A small CTC audio transcriber, trained from scratch.
Training: soap at rate 0.0019, 7600 steps, batches of 96.
Data: trained on short read English sentences (LibriTTS-R), 26041 training examples, 28.0 epochs.
Rows from expert 1 of block 7, named by matrix and row number. Rows with one number belong to one neuron. Each number is 50 + 15 x the weight over its row's rms, rounded and kept within 0 to 99. All counts start at 0. After the name is the row's rms in percent of the matrix's.
# up: expert up (model.blocks.7.mlp.up, 8x128x256), inputs 0-127
# down: expert down (model.blocks.7.mlp.down, 8x256x128, transposed), outputs 0-127
up.55 097:35 35 51 45 66 62 50 17 60 66 82 62 50 40 79 51 55 34 52 38 22 45 53 48 38 65 61 47 39 25 60 44 49 43 67 33 58 75 49 56 63 39 65 66 68 46 93 52 43 74 52 41 47 34 70 33 37 68 60 36 65 54 54 23 62 57 56 62 42 57 91 40 18 68 18 53 30 36 42 58 47 66 38 32 20 42 27 50 57 48 68 42 43 52 58 43 57 46 87 69 54 58 49 50 57 63 39 36 54 27 31 49 50 66 46 64 56 56 72 39 63 33 53 36 50 52 59 59
down.55 101:56 72 48 18 23 51 21 67 39 48 55 39 50 49 61 53 57 76 62 48 46 59 59 30 49 43 65 47 44 45 26 74 65 60 54 41 70 34 58 63 28 33 45 70 57 45 46 66 65 40 48 58 56 36 31 51 34 30 53 55 49 39 44 44 64 40 64 70 43 48 29 43 73 41 61 57 56 38 25 61 63 34 69 58 78 33 58 16 43 44 47 45 93 19 45 55 38 25 30 45 78 49 81 32 40 76 61 51 62 62 54 76 51 31 41 43 45 76 64 30 58 62 55 72 45 31 36 81
up.56 103:32 65 47 57 55 66 51 48 50 75 52 44 51 41 41 80 77 60 44 73 71 59 41 50 95 31 67 53 60 39 65 49 27 37 28 27 45 50 40 22 41 17 31 18 85 65 38 30 29 26 43 15 53 41 58 52 44 61 35 34 35 51 32 24 46 62 40 51 38 50 58 70 40 38 64 65 72 36 66 59 75 44 61 33 75 27 70 46 43 78 21 55 59 68 63 69 58 59 72 72 43 33 36 57 34 57 65 46 39 44 56 39 34 47 59 48 50 53 42 50 44 40 66 66 40 55 30 49
down.56 100:40 42 75 43 41 52 12 38 47 73 48 47 52 37 73 70 57 42 52 53 59 74 56 53 48 53 50 44 62 62 61 62 71 42 43 67 51 53 38 46 72 62 56 50 29 29 54 59 64 50 57 68 43 66 46 38 46 45 61 61 61 53 48 43 72 32 58 13 45 41 59 43 42 64 87 41 41 33 48 44 50 54 34 44 31 49 61 18 77 57 61 34 21 55 39 41 36 46 53 36 17 47 32 51 52 66 71 38 60 22 77 52 49 53 57 54 50 35 69 30 31 50 55 58 11 77 49 35
up.57 100:56 43 81 37 57 48 64 52 41 72 54 74 63 28 60 31 52 44 60 46 48 69 39 52 41 46 51 35 37 44 66 31 43 42 28 22 54 58 56 54 56 70 28 33 43 53 42 51 40 68 28 42 55 58 59 62 19 80 44 45 65 66 50 30 50 70 57 35 42 43 48 40 58 44 46 39 71 55 66 37 66 31 68 50 47 29 49 60 70 49 82 64 36 63 46 36 49 51 61 66 43 40 64 26 46 53 70 39 26 39 55 46 42 48 43 67 35 68 10 41 27 68 22 50 47 36 70 20
down.57 093:43 53 63 34 26 46 42 66 50 39 53 62 67 55 61 71 33 31 33 45 60 42 43 14 44 49 56 47 56 29 29 30 58 47 57 48 72 57 38 81 35 44 65 55 35 66 54 48 59 66 27 54 56 58 45 42 25 38 36 61 66 48 30 54 19 45 69 62 11 89 19 49 42 55 45 44 56 67 58 27 68 49 33 37 59 42 57 43 84 58 60 22 59 63 47 62 59 49 61 35 71 57 54 50 30 53 58 42 44 49 36 49 38 57 45 35 63 37 17 59 43 36 39 53 33 60 59 54
up.58 100:62 55 44 55 42 43 51 54 49 39 50 64 29 43 49 50 46 31 40 54 57 39 32 39 60 52 02 69 36 49 34 44 50 24 67 53 56 38 54 39 27 70 39 62 37 07 53 64 65 66 55 42 75 39 38 39 35 37 56 68 61 46 43 40 64 70 53 36 33 72 63 55 53 78 44 60 69 36 47 47 60 40 65 60 79 43 46 53 54 61 56 63 58 50 41 68 49 48 42 48 51 47 20 36 36 55 69 30 60 99 34 37 56 46 68 50 55 65 72 21 54 70 15 46 69 50 82 53
down.58 110:56 45 40 43 75 36 47 61 57 53 68 59 42 81 53 38 58 41 59 59 37 44 46 59 09 55 60 63 39 51 61 49 43 28 40 66 30 51 37 63 63 45 64 50 48 59 30 64 35 57 31 41 37 85 47 52 52 84 50 48 60 41 19 66 18 45 48 53 68 40 95 50 54 74 51 43 69 49 82 64 47 60 44 61 88 56 54 69 57 35 55 42 42 32 42 65 33 30 72 32 44 48 33 62 34 45 52 65 49 45 50 57 59 63 31 09 66 41 46 33 32 40 58 52 59 66 41 60
up.59 101:71 75 46 46 52 61 69 46 43 69 67 19 29 78 33 34 61 54 60 58 68 62 50 46 44 61 55 37 66 61 55 20 24 67 62 75 34 66 62 76 55 55 42 57 41 65 70 54 42 41 58 56 42 82 53 46 16 50 71 39 46 77 55 26 58 62 42 60 37 47 49 45 83 14 58 49 27 53 49 44 54 73 67 49 68 68 54 44 29 72 77 45 69 24 79 31 51 75 59 43 44 51 34 57 25 75 17 61 32 49 57 50 55 51 28 31 61 65 56 44 35 47 65 51 40 66 55 38
down.59 097:51 64 43 47 28 49 29 52 58 23 38 63 53 43 45 26 62 66 64 44 38 61 38 40 73 26 61 99 54 51 64 58 62 46 46 75 62 36 38 43 66 71 48 60 61 57 62 29 64 43 58 56 28 57 62 45 42 47 50 54 56 51 51 54 51 34 53 64 56 55 50 30 55 56 21 44 49 39 28 59 58 47 52 49 57 61 62 34 55 93 39 52 67 58 33 43 38 72 37 52 55 80 51 32 56 50 36 81 00 43 43 45 39 28 38 28 45 43 62 74 55 10 61 53 53 64 75 49
up.60 100:78 58 56 51 62 68 68 33 01 46 35 71 66 52 45 60 57 43 34 51 49 24 50 50 61 46 45 44 70 64 54 34 35 57 36 42 63 30 68 57 31 65 48 50 30 52 58 47 40 72 54 22 44 63 30 48 38 48 43 41 53 31 31 44 32 35 52 36 47 28 39 69 64 31 51 53 44 48 84 39 26 39 56 37 48 69 34 27 72 52 20 53 64 42 74 54 42 29 55 39 41 50 63 57 54 37 51 56 54 49 37 42 47 45 74 50 51 81 59 50 57 50 45 46 36 53 70 64
down.60 102:69 36 57 40 38 40 41 63 32 65 61 66 63 56 38 60 55 42 75 32 38 70 66 46 51 71 48 50 58 38 48 48 27 58 41 45 53 53 29 91 33 48 45 60 48 48 50 24 23 50 83 77 69 75 58 45 56 49 57 41 56 36 55 61 66 44 74 60 52 42 38 39 67 17 68 34 31 41 76 52 47 41 43 57 49 27 84 65 34 52 55 76 76 46 72 53 54 34 80 47 73 43 38 63 73 43 06 66 42 51 56 57 58 61 46 73 78 55 41 47 70 49 42 26 40 56 68 34
up.61 099:42 69 53 54 33 42 58 59 72 46 54 45 40 44 23 57 50 67 70 54 54 76 87 43 59 67 42 59 95 47 51 64 72 77 69 30 40 39 16 45 39 66 31 62 53 51 46 36 34 42 46 61 34 65 48 48 52 35 39 55 34 74 59 75 59 59 63 30 63 50 39 43 63 47 51 30 16 62 45 26 63 38 46 35 97 43 47 62 59 44 31 49 85 29 44 46 71 46 64 44 49 19 35 56 53 37 42 57 60 60 33 63 36 30 62 57 50 71 71 59 49 51 53 47 78 42 76 67
down.61 093:37 41 34 58 36 31 30 52 36 41 54 64 40 62 74 76 81 56 35 54 63 73 42 64 55 65 85 52 46 34 55 69 79 34 58 33 55 59 37 62 54 49 65 62 82 50 39 36 67 47 33 39 63 39 26 58 51 35 41 52 20 45 22 74 84 29 33 24 50 35 33 49 66 46 60 40 18 69 52 82 38 56 37 50 55 43 45 64 37 64 43 64 47 59 36 48 60 65 62 49 37 67 29 22 60 54 37 52 39 40 63 36 38 34 37 39 43 72 36 56 40 49 38 37 60 29 55 47
up.62 108:31 56 44 53 33 56 25 65 46 52 50 34 67 48 31 50 19 61 36 60 14 37 32 45 34 42 67 48 57 33 68 48 40 69 45 42 51 47 30 63 77 55 59 31 52 50 35 35 52 49 38 65 53 51 39 33 32 75 45 43 60 53 72 30 35 40 53 56 23 34 18 39 48 45 37 46 77 36 40 24 60 51 64 50 26 44 69 51 84 59 54 56 33 26 24 50 26 67 44 60 57 46 81 23 44 59 34 45 23 39 58 55 43 42 43 62 30 73 68 42 37 57 52 53 57 77 33 08
down.62 101:46 62 57 43 69 41 45 38 53 70 27 56 55 54 51 40 45 58 65 61 35 67 40 77 30 32 36 26 58 58 75 39 50 46 45 37 74 37 27 81 57 61 42 41 47 49 39 33 42 60 66 62 44 67 50 39 47 39 76 40 58 49 34 53 61 18 64 44 63 70 68 60 70 31 58 87 55 35 51 69 36 54 25 57 40 43 63 50 55 65 11 43 37 32 47 37 71 49 55 53 38 80 71 56 38 62 77 45 48 30 58 39 42 84 69 42 61 55 63 54 54 43 54 39 38 71 67 77
up.63 093:39 61 30 40 32 42 37 35 41 49 62 34 71 28 48 42 38 61 10 56 23 99 23 48 33 51 46 40 46 25 44 52 30 62 58 67 38 28 39 55 66 66 59 21 49 38 66 64 63 31 33 68 47 47 34 53 76 51 39 61 50 51 37 64 26 69 39 59 57 84 36 43 20 25 32 41 54 57 57 30 55 36 35 26 78 64 30 37 52 42 46 59 63 51 42 50 32 55 63 42 54 49 47 40 39 48 60 47 49 31 47 43 73 46 54 60 68 29 54 28 45 53 57 31 43 55 19 55
down.63 109:60 48 45 40 21 37 40 46 14 39 45 57 47 50 44 59 71 48 25 45 64 65 45 53 65 46 58 68 37 42 51 09 54 54 57 76 61 44 47 42 41 30 55 39 28 40 37 63 60 62 48 62 31 59 48 38 53 56 55 59 46 61 39 23 57 71 46 47 51 33 54 76 38 19 35 62 25 49 37 31 38 73 29 58 48 60 44 54 53 42 43 33 37 60 49 19 36 09 68 48 67 59 68 44 43 49 34 40 43 56 49 18 42 79 48 64 20 69 75 74 43 31 67 58 58 69 40 55
up.64 099:29 22 57 39 60 53 77 54 50 17 66 53 45 49 72 32 58 56 53 52 89 23 40 41 29 50 52 61 61 46 22 54 69 45 61 48 67 52 40 85 44 72 39 62 50 67 37 39 52 51 47 50 57 72 36 68 50 49 65 44 37 76 34 52 35 58 42 69 59 42 35 59 47 47 26 49 58 45 44 47 52 30 38 22 82 66 50 62 75 79 70 75 39 60 71 43 50 51 37 55 30 36 65 20 50 18 69 66 65 53 33 78 60 63 54 34 48 43 36 45 49 66 45 32 67 46 30 62
down.64 105:77 56 42 40 39 62 42 23 45 54 34 76 63 61 49 27 37 46 45 38 51 55 77 52 72 63 50 49 47 40 47 45 56 33 41 58 57 43 53 25 54 24 60 43 41 67 48 54 27 31 60 58 41 43 54 34 39 57 56 83 66 40 57 57 59 39 55 62 50 72 67 58 83 50 47 58 71 88 29 52 59 58 86 65 33 62 13 53 40 61 36 92 58 20 61 57 45 49 50 54 46 42 57 21 37 38 51 63 51 45 29 48 82 47 68 60 43 44 51 45 39 24 19 43 73 44 53 67
up.65 104:56 69 45 57 62 55 70 44 36 43 36 25 61 46 42 65 39 26 53 68 26 48 49 45 58 41 29 47 38 58 50 50 52 12 55 65 21 39 65 86 62 32 57 33 46 61 32 48 34 57 50 51 80 37 46 56 40 55 65 61 27 36 52 32 42 66 37 70 65 33 32 92 82 34 58 58 51 72 54 59 33 65 58 51 40 39 73 62 44 53 47 61 42 37 43 39 38 62 39 57 32 32 56 45 79 69 63 60 76 19 64 50 54 42 58 52 38 52 49 35 43 45 44 59 31 51 72 41
down.65 106:54 36 55 47 75 31 46 67 64 41 78 41 82 32 59 33 40 20 68 44 33 27 48 44 43 51 37 41 46 57 71 56 52 51 48 35 49 85 44 58 41 41 66 48 60 40 61 80 43 83 48 51 30 25 22 35 51 32 59 64 41 70 10 43 50 42 44 33 54 72 68 49 61 70 64 68 56 44 42 41 11 56 53 45 60 64 76 83 55 44 47 54 35 46 57 39 38 53 71 48 38 77 41 49 39 63 47 56 60 54 53 40 36 45 64 51 28 67 35 56 67 35 60 55 48 53 62 35
up.66 100:32 26 30 44 39 55 49 52 43 53 47 34 33 84 74 54 50 61 53 67 38 51 58 69 47 60 57 54 46 59 63 69 55 59 29 79 44 54 37 37 46 81 46 80 39 70 53 54 65 66 57 62 51 59 61 56 58 57 53 43 33 28 73 51 43 64 54 54 17 50 38 60 31 23 59 36 66 66 48 78 53 70 72 27 79 27 32 53 31 65 48 51 31 49 33 50 50 59 93 33 54 48 65 55 64 60 63 48 59 59 36 27 66 37 60 64 44 59 47 60 53 41 69 39 39 25 60 64
down.66 099:42 46 33 70 70 52 51 36 63 70 73 68 54 45 46 52 57 49 53 50 45 38 34 49 60 57 47 74 62 69 92 73 36 26 51 22 57 42 73 27 43 69 36 33 68 54 44 43 25 47 64 56 30 55 58 53 62 46 24 48 68 30 56 61 28 42 63 71 42 44 80 28 57 50 40 72 29 47 51 26 73 51 76 52 27 58 57 28 46 55 46 63 48 69 47 58 65 40 44 42 41 31 59 58 41 44 39 49 40 72 57 28 39 53 32 38 28 48 48 50 46 48 42 60 42 52 61 61
up.67 103:37 57 59 49 69 57 45 46 69 66 66 51 38 52 67 63 67 57 49 38 63 37 29 44 24 46 22 31 58 42 49 35 54 47 55 18 44 54 44 59 57 27 47 34 65 61 50 44 87 62 36 59 57 65 48 33 53 38 52 40 77 47 51 71 54 42 35 42 61 43 82 52 58 32 49 36 53 42 36 55 38 60 80 53 63 53 18 71 68 53 34 79 64 27 38 54 52 61 55 48 71 39 11 84 60 56 33 42 26 28 51 41 64 33 53 86 49 34 63 54 66 46 75 19 63 53 66 99
down.67 103:39 83 55 58 86 44 57 50 60 75 65 68 46 51 46 38 78 27 15 51 20 66 51 50 50 34 59 52 44 29 48 65 47 72 67 64 39 57 58 26 73 53 47 41 38 44 55 54 83 76 38 52 35 59 36 23 47 30 45 31 62 77 34 66 62 56 48 35 30 85 54 48 62 39 67 81 37 43 32 50 62 51 28 67 58 58 50 41 74 49 42 67 60 46 48 41 62 45 59 34 59 59 53 69 56 25 54 72 46 70 19 59 36 45 22 42 66 59 59 51 52 62 27 48 67 77 47 59
up.68 096:69 36 40 26 29 50 60 68 34 50 54 73 63 71 52 51 68 24 75 54 44 43 22 46 44 61 63 40 45 40 58 38 76 41 37 51 60 68 71 56 49 15 07 54 60 62 70 41 33 59 42 45 31 35 43 69 39 45 29 67 76 69 60 80 49 71 73 71 42 50 30 42 51 48 61 43 50 50 29 39 54 19 47 44 50 55 64 49 54 50 60 61 55 53 41 47 44 41 39 30 48 32 47 46 46 35 63 65 72 34 70 76 28 30 81 32 59 49 50 41 46 49 31 51 24 54 55 26
down.68 105:60 20 62 51 44 53 36 60 71 24 28 43 54 45 27 38 39 13 35 29 78 33 30 50 55 61 61 70 53 43 57 65 33 36 33 50 47 31 44 63 53 64 21 63 50 26 53 64 48 41 34 41 38 28 85 45 65 30 46 45 28 62 27 39 62 31 57 75 63 31 58 16 24 40 51 61 63 42 63 57 25 41 27 58 63 59 41 42 48 52 33 38 54 52 64 40 60 56 42 48 51 31 55 48 46 19 55 55 69 44 54 16 60 54 54 51 57 70 48 41 34 57 53 51 56 29 59 76
up.69 099:56 58 65 40 43 51 75 39 41 42 42 56 61 50 56 57 85 71 49 51 36 46 46 25 31 44 58 56 58 67 50 38 61 79 35 62 59 26 66 28 46 40 64 38 46 41 45 33 62 73 71 47 52 11 46 80 56 46 64 59 54 63 31 56 58 30 72 44 27 56 52 91 60 18 57 87 42 54 62 19 31 64 50 58 49 39 28 38 38 53 44 38 56 49 72 61 37 87 63 38 42 28 29 82 60 33 33 53 76 48 58 38 40 44 63 28 48 46 50 68 73 53 38 50 66 77 51 36
down.69 099:61 38 67 85 29 19 49 70 75 42 78 55 70 49 26 41 68 65 34 57 30 69 67 51 51 76 36 29 32 42 71 67 44 58 57 48 41 67 63 20 43 70 64 38 37 18 39 56 63 40 64 69 56 52 59 63 23 78 54 70 35 48 33 36 59 48 68 54 41 34 35 34 55 64 66 50 43 35 54 75 29 25 48 56 52 39 67 32 39 49 68 73 78 35 29 50 55 58 59 70 42 34 39 25 62 53 70 41 42 53 56 23 45 42 41 56 68 59 37 44 32 19 46 47 66 31 72 44
up.70 115:67 41 81 68 31 72 54 27 33 54 57 46 46 47 50 20 32 60 65 23 44 46 53 73 41 55 49 61 52 07 65 45 49 60 62 50 63 72 21 62 25 51 49 59 61 30 79 40 50 52 62 62 37 62 43 55 61 71 65 70 69 66 28 50 57 29 28 61 52 39 50 56 43 56 55 73 51 75 45 46 25 52 45 30 56 60 55 74 75 51 62 52 72 46 66 47 41 85 19 88 29 40 33 76 53 52 38 40 45 49 42 37 33 70 65 56 58 59 40 63 53 41 65 54 27 49 77 47
down.70 093:38 32 50 39 42 47 56 49 43 71 77 29 67 58 77 56 61 54 52 81 57 46 59 54 64 73 58 52 50 44 48 68 64 45 47 21 70 81 40 53 37 62 48 47 48 26 37 16 32 52 45 40 42 43 96 54 52 72 29 32 71 67 51 41 29 39 54 56 50 71 87 65 22 30 57 42 62 54 52 47 49 60 32 60 43 03 59 55 70 85 51 39 57 59 86 72 58 29 38 24 52 46 07 77 56 58 49 66 58 68 75 52 51 49 69 50 47 56 56 61 37 40 65 31 63 35 59 43
up.71 098:59 29 47 37 55 46 42 78 29 60 50 52 77 42 48 46 56 47 62 56 85 46 31 30 52 47 44 34 64 28 49 58 51 35 42 71 40 74 58 59 76 55 32 24 48 42 44 44 72 34 26 47 64 53 57 44 53 48 49 25 45 36 46 54 47 64 66 52 80 57 64 57 67 27 41 32 25 68 40 52 55 41 50 54 38 47 51 55 25 65 09 44 47 49 00 46 60 66 40 63 60 38 25 45 33 42 42 61 62 53 49 62 53 54 32 64 55 81 63 41 75 65 70 59 37 52 31 70
down.71 101:38 64 50 32 34 48 51 75 36 51 40 51 49 33 36 41 48 20 29 53 53 61 34 41 51 31 55 40 72 64 44 24 45 47 90 87 47 42 70 60 33 39 55 22 47 54 48 51 63 64 37 65 60 46 58 31 60 50 53 39 45 50 79 50 26 57 46 38 30 13 39 36 47 51 42 38 55 49 62 63 43 69 35 64 71 29 46 39 37 45 43 50 56 69 54 41 63 60 54 42 40 34 52 25 51 46 35 44 57 36 19 40 40 27 45 46 47 35 54 28 65 45 67 66 56 71 55 59
up.72 093:43 42 16 63 61 61 29 46 66 73 47 36 64 45 33 53 48 56 36 57 65 49 41 51 48 58 27 45 33 50 45 52 55 53 56 51 51 42 14 51 68 49 54 45 39 64 40 59 62 37 43 56 64 15 75 25 29 40 55 59 21 61 58 55 69 39 19 65 66 25 41 27 42 49 56 41 77 50 34 35 61 38 51 36 64 59 66 55 49 63 40 73 32 45 23 58 55 53 41 36 39 58 59 47 48 46 56 56 59 73 41 49 50 59 61 43 47 21 43 21 37 93 56 37 35 20 61 51
down.72 092:81 62 45 64 63 84 54 47 44 40 61 26 46 59 70 57 65 44 45 46 41 57 37 49 48 61 53 57 20 53 64 42 41 57 76 52 24 50 41 32 67 32 55 71 36 50 71 64 33 50 23 48 55 51 42 50 70 56 48 86 71 58 43 59 31 61 57 20 58 58 51 52 83 55 50 60 41 55 35 46 58 54 52 42 66 56 36 48 71 35 61 57 58 32 50 30 66 47 53 47 64 63 58 82 52 49 47 41 36 63 78 68 46 35 41 59 46 32 37 43 43 42 15 43 56 66 61 86
up.73 099:82 68 62 40 44 62 57 70 73 59 49 35 80 29 34 51 33 52 44 92 37 58 64 45 63 46 25 34 50 40 61 69 63 40 17 51 40 24 57 68 38 65 44 43 61 39 18 32 67 55 41 75 43 46 33 47 57 34 65 44 68 52 58 54 40 53 52 54 30 39 59 47 76 47 75 55 78 48 20 69 66 60 45 81 64 62 44 62 39 63 63 34 61 65 42 50 36 39 18 25 68 16 45 34 42 78 33 54 72 63 64 58 66 50 45 47 46 61 54 34 40 46 69 43 69 37 55 36
down.73 099:37 64 43 51 25 41 29 66 31 41 59 52 57 28 74 40 49 49 55 44 58 44 42 49 60 54 79 41 47 08 36 65 42 49 45 34 35 42 41 32 47 69 50 12 42 80 58 40 72 45 45 13 47 60 47 39 55 41 55 18 60 34 62 78 57 43 38 54 73 53 47 55 53 78 56 40 91 50 52 49 49 30 56 59 76 54 42 53 72 38 48 34 40 45 45 53 65 56 61 19 50 54 49 39 60 69 38 67 57 55 57 25 52 55 46 58 86 39 47 25 54 34 58 25 27 56 59 50
up.74 101:49 51 51 57 70 53 65 33 37 40 43 43 46 37 46 20 27 46 45 50 19 66 68 39 55 43 61 48 59 39 71 49 45 45 52 47 35 50 81 26 75 55 35 39 13 45 15 36 42 24 60 44 43 56 62 62 30 46 49 56 38 35 55 61 51 66 59 40 42 60 38 58 47 33 90 48 41 52 24 62 55 40 53 59 42 50 68 58 54 52 59 70 52 58 24 53 58 34 51 59 44 49 67 73 80 54 63 70 48 68 31 51 39 65 17 99 57 13 45 43 39 57 51 64 33 52 44 29
down.74 096:42 55 61 63 66 69 74 42 25 48 32 45 19 67 53 57 46 38 47 32 59 36 76 51 60 30 47 70 54 40 31 63 65 49 44 54 66 71 67 50 46 29 71 46 32 29 67 65 31 55 40 54 56 34 43 58 31 61 65 53 98 60 77 66 18 40 43 90 60 49 36 57 50 36 45 57 38 68 39 56 27 42 48 61 25 57 16 54 63 33 60 47 32 50 71 62 65 38 72 79 51 63 59 51 35 32 43 48 43 48 48 71 55 29 52 45 44 50 29 71 72 70 53 52 35 50 39 58
up.75 101:27 38 66 37 26 50 46 34 73 41 61 39 76 51 41 13 74 73 53 33 32 54 39 40 28 62 55 50 49 61 47 55 74 51 43 32 55 64 38 57 20 34 66 61 33 49 54 37 53 66 43 62 34 64 56 05 41 60 42 52 54 27 22 22 72 48 57 26 47 31 32 48 46 51 22 62 73 38 33 69 40 28 54 20 65 52 42 60 45 63 51 40 67 66 52 58 28 64 45 36 48 31 38 56 33 77 41 52 50 55 31 45 53 40 66 51 58 49 43 49 45 51 57 45 50 31 43 50
down.75 093:27 48 39 52 49 75 38 31 43 64 41 55 37 49 41 47 66 38 44 46 57 49 51 32 44 59 31 69 27 85 58 36 44 68 37 56 43 59 63 45 69 47 53 39 57 68 58 44 65 46 67 56 55 22 42 54 49 61 56 43 52 40 56 41 49 52 53 29 36 55 59 90 05 60 57 56 65 34 30 63 78 41 49 50 42 40 54 37 45 28 50 27 38 52 61 19 46 27 76 77 77 30 46 47 59 47 47 67 64 68 56 59 52 53 43 58 43 28 46 30 40 29 52 85 48 50 90 77
up.76 104:53 53 36 60 29 32 65 29 67 68 31 52 59 52 52 60 34 38 36 63 51 65 66 69 57 59 62 52 49 40 21 26 37 46 47 43 34 60 55 31 43 55 13 43 24 40 77 56 58 64 45 45 34 65 54 59 46 44 41 71 65 47 40 52 65 61 34 79 31 48 47 46 47 37 39 55 56 66 43 61 51 35 27 40 47 53 50 55 48 88 46 40 31 70 44 49 57 12 88 56 38 47 58 38 56 54 59 55 51 88 41 52 62 51 54 48 58 58 53 52 43 16 86 41 53 61 56 53
down.76 093:47 59 45 38 22 66 49 18 28 41 83 54 48 58 53 40 79 59 69 25 71 46 84 50 77 56 45 52 42 49 51 37 48 63 58 65 42 68 48 57 42 72 62 72 37 44 50 58 61 14 55 66 56 41 34 60 58 52 50 33 46 67 61 38 31 48 55 49 53 70 52 32 44 35 22 53 59 34 39 60 71 27 78 66 54 45 58 28 18 45 60 30 28 61 58 99 25 26 44 37 51 38 59 57 42 51 47 25 57 55 59 59 55 59 64 39 33 62 49 36 56 84 44 52 43 48 66 45
up.77 101:65 37 57 57 32 72 33 65 44 68 74 27 25 45 49 60 57 19 61 42 81 42 56 40 60 37 48 40 35 47 54 28 41 63 28 42 41 40 33 88 71 61 35 58 62 46 58 66 62 62 52 64 37 44 66 53 63 51 78 59 48 45 71 65 40 62 31 71 38 39 89 58 76 55 25 35 50 59 39 55 54 25 56 51 59 66 59 68 46 77 68 23 30 55 45 59 57 69 63 43 27 43 66 47 37 41 56 77 28 11 49 53 64 43 60 60 53 43 39 45 56 41 45 66 48 38 64 59
down.77 105:55 61 57 34 33 36 35 53 61 32 61 69 65 57 56 53 41 13 57 34 41 52 47 74 59 51 65 65 58 48 53 22 41 48 62 40 37 45 43 74 44 55 57 74 56 59 42 44 57 19 69 44 41 63 89 63 18 33 76 64 73 55 51 61 56 70 47 39 72 46 74 46 40 39 45 58 42 34 73 59 36 53 37 45 89 11 45 31 73 54 60 64 68 59 76 52 48 59 50 40 83 38 42 54 76 65 57 63 35 33 67 32 37 55 56 25 59 61 76 56 62 40 57 25 42 59 66 58
up.78 108:28 49 52 35 36 64 61 38 73 51 57 55 25 45 46 33 55 46 51 42 48 31 61 56 46 64 30 50 74 64 40 61 54 30 57 55 66 30 61 48 52 28 91 90 33 32 43 73 46 61 48 38 37 32 48 56 66 39 60 49 66 50 40 59 39 42 42 62 44 54 29 87 39 25 34 58 66 43 59 67 36 26 36 37 35 36 28 53 52 34 62 38 49 57 54 69 71 42 27 86 38 54 38 49 42 65 53 58 51 67 28 44 32 39 57 35 47 21 66 37 42 46 55 66 75 44 70 45
down.78 106:48 31 59 56 60 59 42 40 48 53 49 61 62 64 49 49 35 56 54 63 47 27 47 72 47 24 41 54 46 67 31 37 49 87 18 65 63 25 47 51 59 32 41 36 65 56 52 58 19 45 41 56 65 56 50 59 94 40 46 21 66 56 65 43 50 11 46 54 50 37 59 60 56 49 42 40 65 40 44 60 66 59 41 48 71 21 52 87 48 68 63 63 58 63 35 92 22 45 48 74 59 53 54 52 32 43 67 48 66 47 56 69 58 26 66 56 50 45 52 45 45 61 45 65 60 33 58 46
up.79 096:49 47 31 53 28 73 41 48 44 50 30 28 65 55 36 90 46 52 61 29 43 49 57 63 40 52 53 50 64 54 57 29 41 55 55 03 37 48 61 68 69 63 41 51 60 53 63 41 46 43 42 65 30 61 52 55 51 18 39 49 61 64 51 66 60 40 54 56 64 10 54 48 32 45 50 72 53 21 48 40 34 64 49 57 44 42 52 60 27 46 70 48 46 48 31 61 66 69 46 51 62 61 39 67 59 41 42 61 49 37 58 32 32 48 57 33 68 47 70 35 52 54 31 63 53 41 54 38
down.79 108:71 29 37 55 40 63 58 54 80 29 60 38 45 87 74 35 67 46 61 91 44 50 54 55 39 73 46 51 68 68 43 59 40 76 45 37 57 41 40 47 70 57 57 55 39 54 67 47 53 35 50 38 57 28 44 40 41 50 41 48 56 37 48 35 52 56 37 33 75 46 19 43 36 34 44 09 61 58 33 54 37 71 19 19 41 49 83 69 51 57 63 75 39 50 40 49 57 58 19 51 54 50 62 66 72 53 46 64 42 58 69 47 58 71 69 54 64 47 68 56 37 34 56 47 43 30 67 45
up.80 094:26 71 51 60 46 49 56 88 71 74 49 45 66 44 49 52 41 77 50 27 36 40 65 27 79 55 67 86 44 40 52 42 56 62 64 44 33 40 69 52 52 26 49 84 67 33 41 25 67 45 54 43 50 28 64 56 41 40 40 41 52 46 29 47 38 53 37 52 42 44 90 43 32 31 33 29 62 45 59 61 61 82 27 69 52 56 50 75 14 55 50 33 44 59 62 45 74 33 42 28 44 39 55 45 50 47 53 58 36 68 70 56 49 64 46 59 77 39 48 29 51 81 64 39 77 35 60 27
down.80 094:48 78 54 71 41 34 69 42 67 50 75 49 54 55 72 65 42 52 48 21 36 44 50 38 66 72 59 71 42 56 41 56 31 54 50 60 66 53 49 21 45 22 51 84 49 69 56 57 29 30 58 46 49 47 99 51 18 19 42 48 50 48 26 62 69 66 28 58 49 45 61 46 13 51 15 73 62 63 44 46 30 72 46 39 70 55 46 54 36 57 42 39 53 28 71 36 51 54 40 35 56 61 51 71 54 68 72 33 58 60 39 52 34 47 57 32 70 36 46 29 64 54 54 54 48 59 38 50
up.81 095:48 63 32 56 28 46 61 64 54 47 32 48 56 52 43 28 60 66 51 90 49 39 60 61 49 45 34 48 31 46 38 73 79 39 71 43 66 59 44 49 36 42 53 48 62 32 39 35 56 60 62 39 55 41 36 40 43 35 40 83 44 43 52 36 60 26 26 51 53 45 33 40 76 51 55 85 66 34 29 36 36 50 48 53 36 45 42 51 27 38 56 43 54 61 58 19 34 45 42 45 43 21 72 55 46 67 45 52 46 43 74 50 74 26 64 45 42 35 45 40 58 83 26 53 25 52 41 53
down.81 099:50 58 45 67 28 57 56 59 41 60 43 66 27 69 50 63 44 43 41 63 48 46 46 69 57 78 59 65 59 47 76 37 40 63 55 52 61 50 70 45 45 66 61 40 42 56 46 62 45 54 50 50 48 27 59 46 45 58 36 43 58 57 39 35 37 46 69 63 46 24 38 29 26 68 73 24 52 39 43 47 35 60 43 60 66 77 54 30 15 61 81 69 40 41 28 64 44 55 54 54 36 29 44 56 54 67 38 61 74 83 58 53 40 58 60 57 59 45 53 52 63 59 58 65 62 66 00 54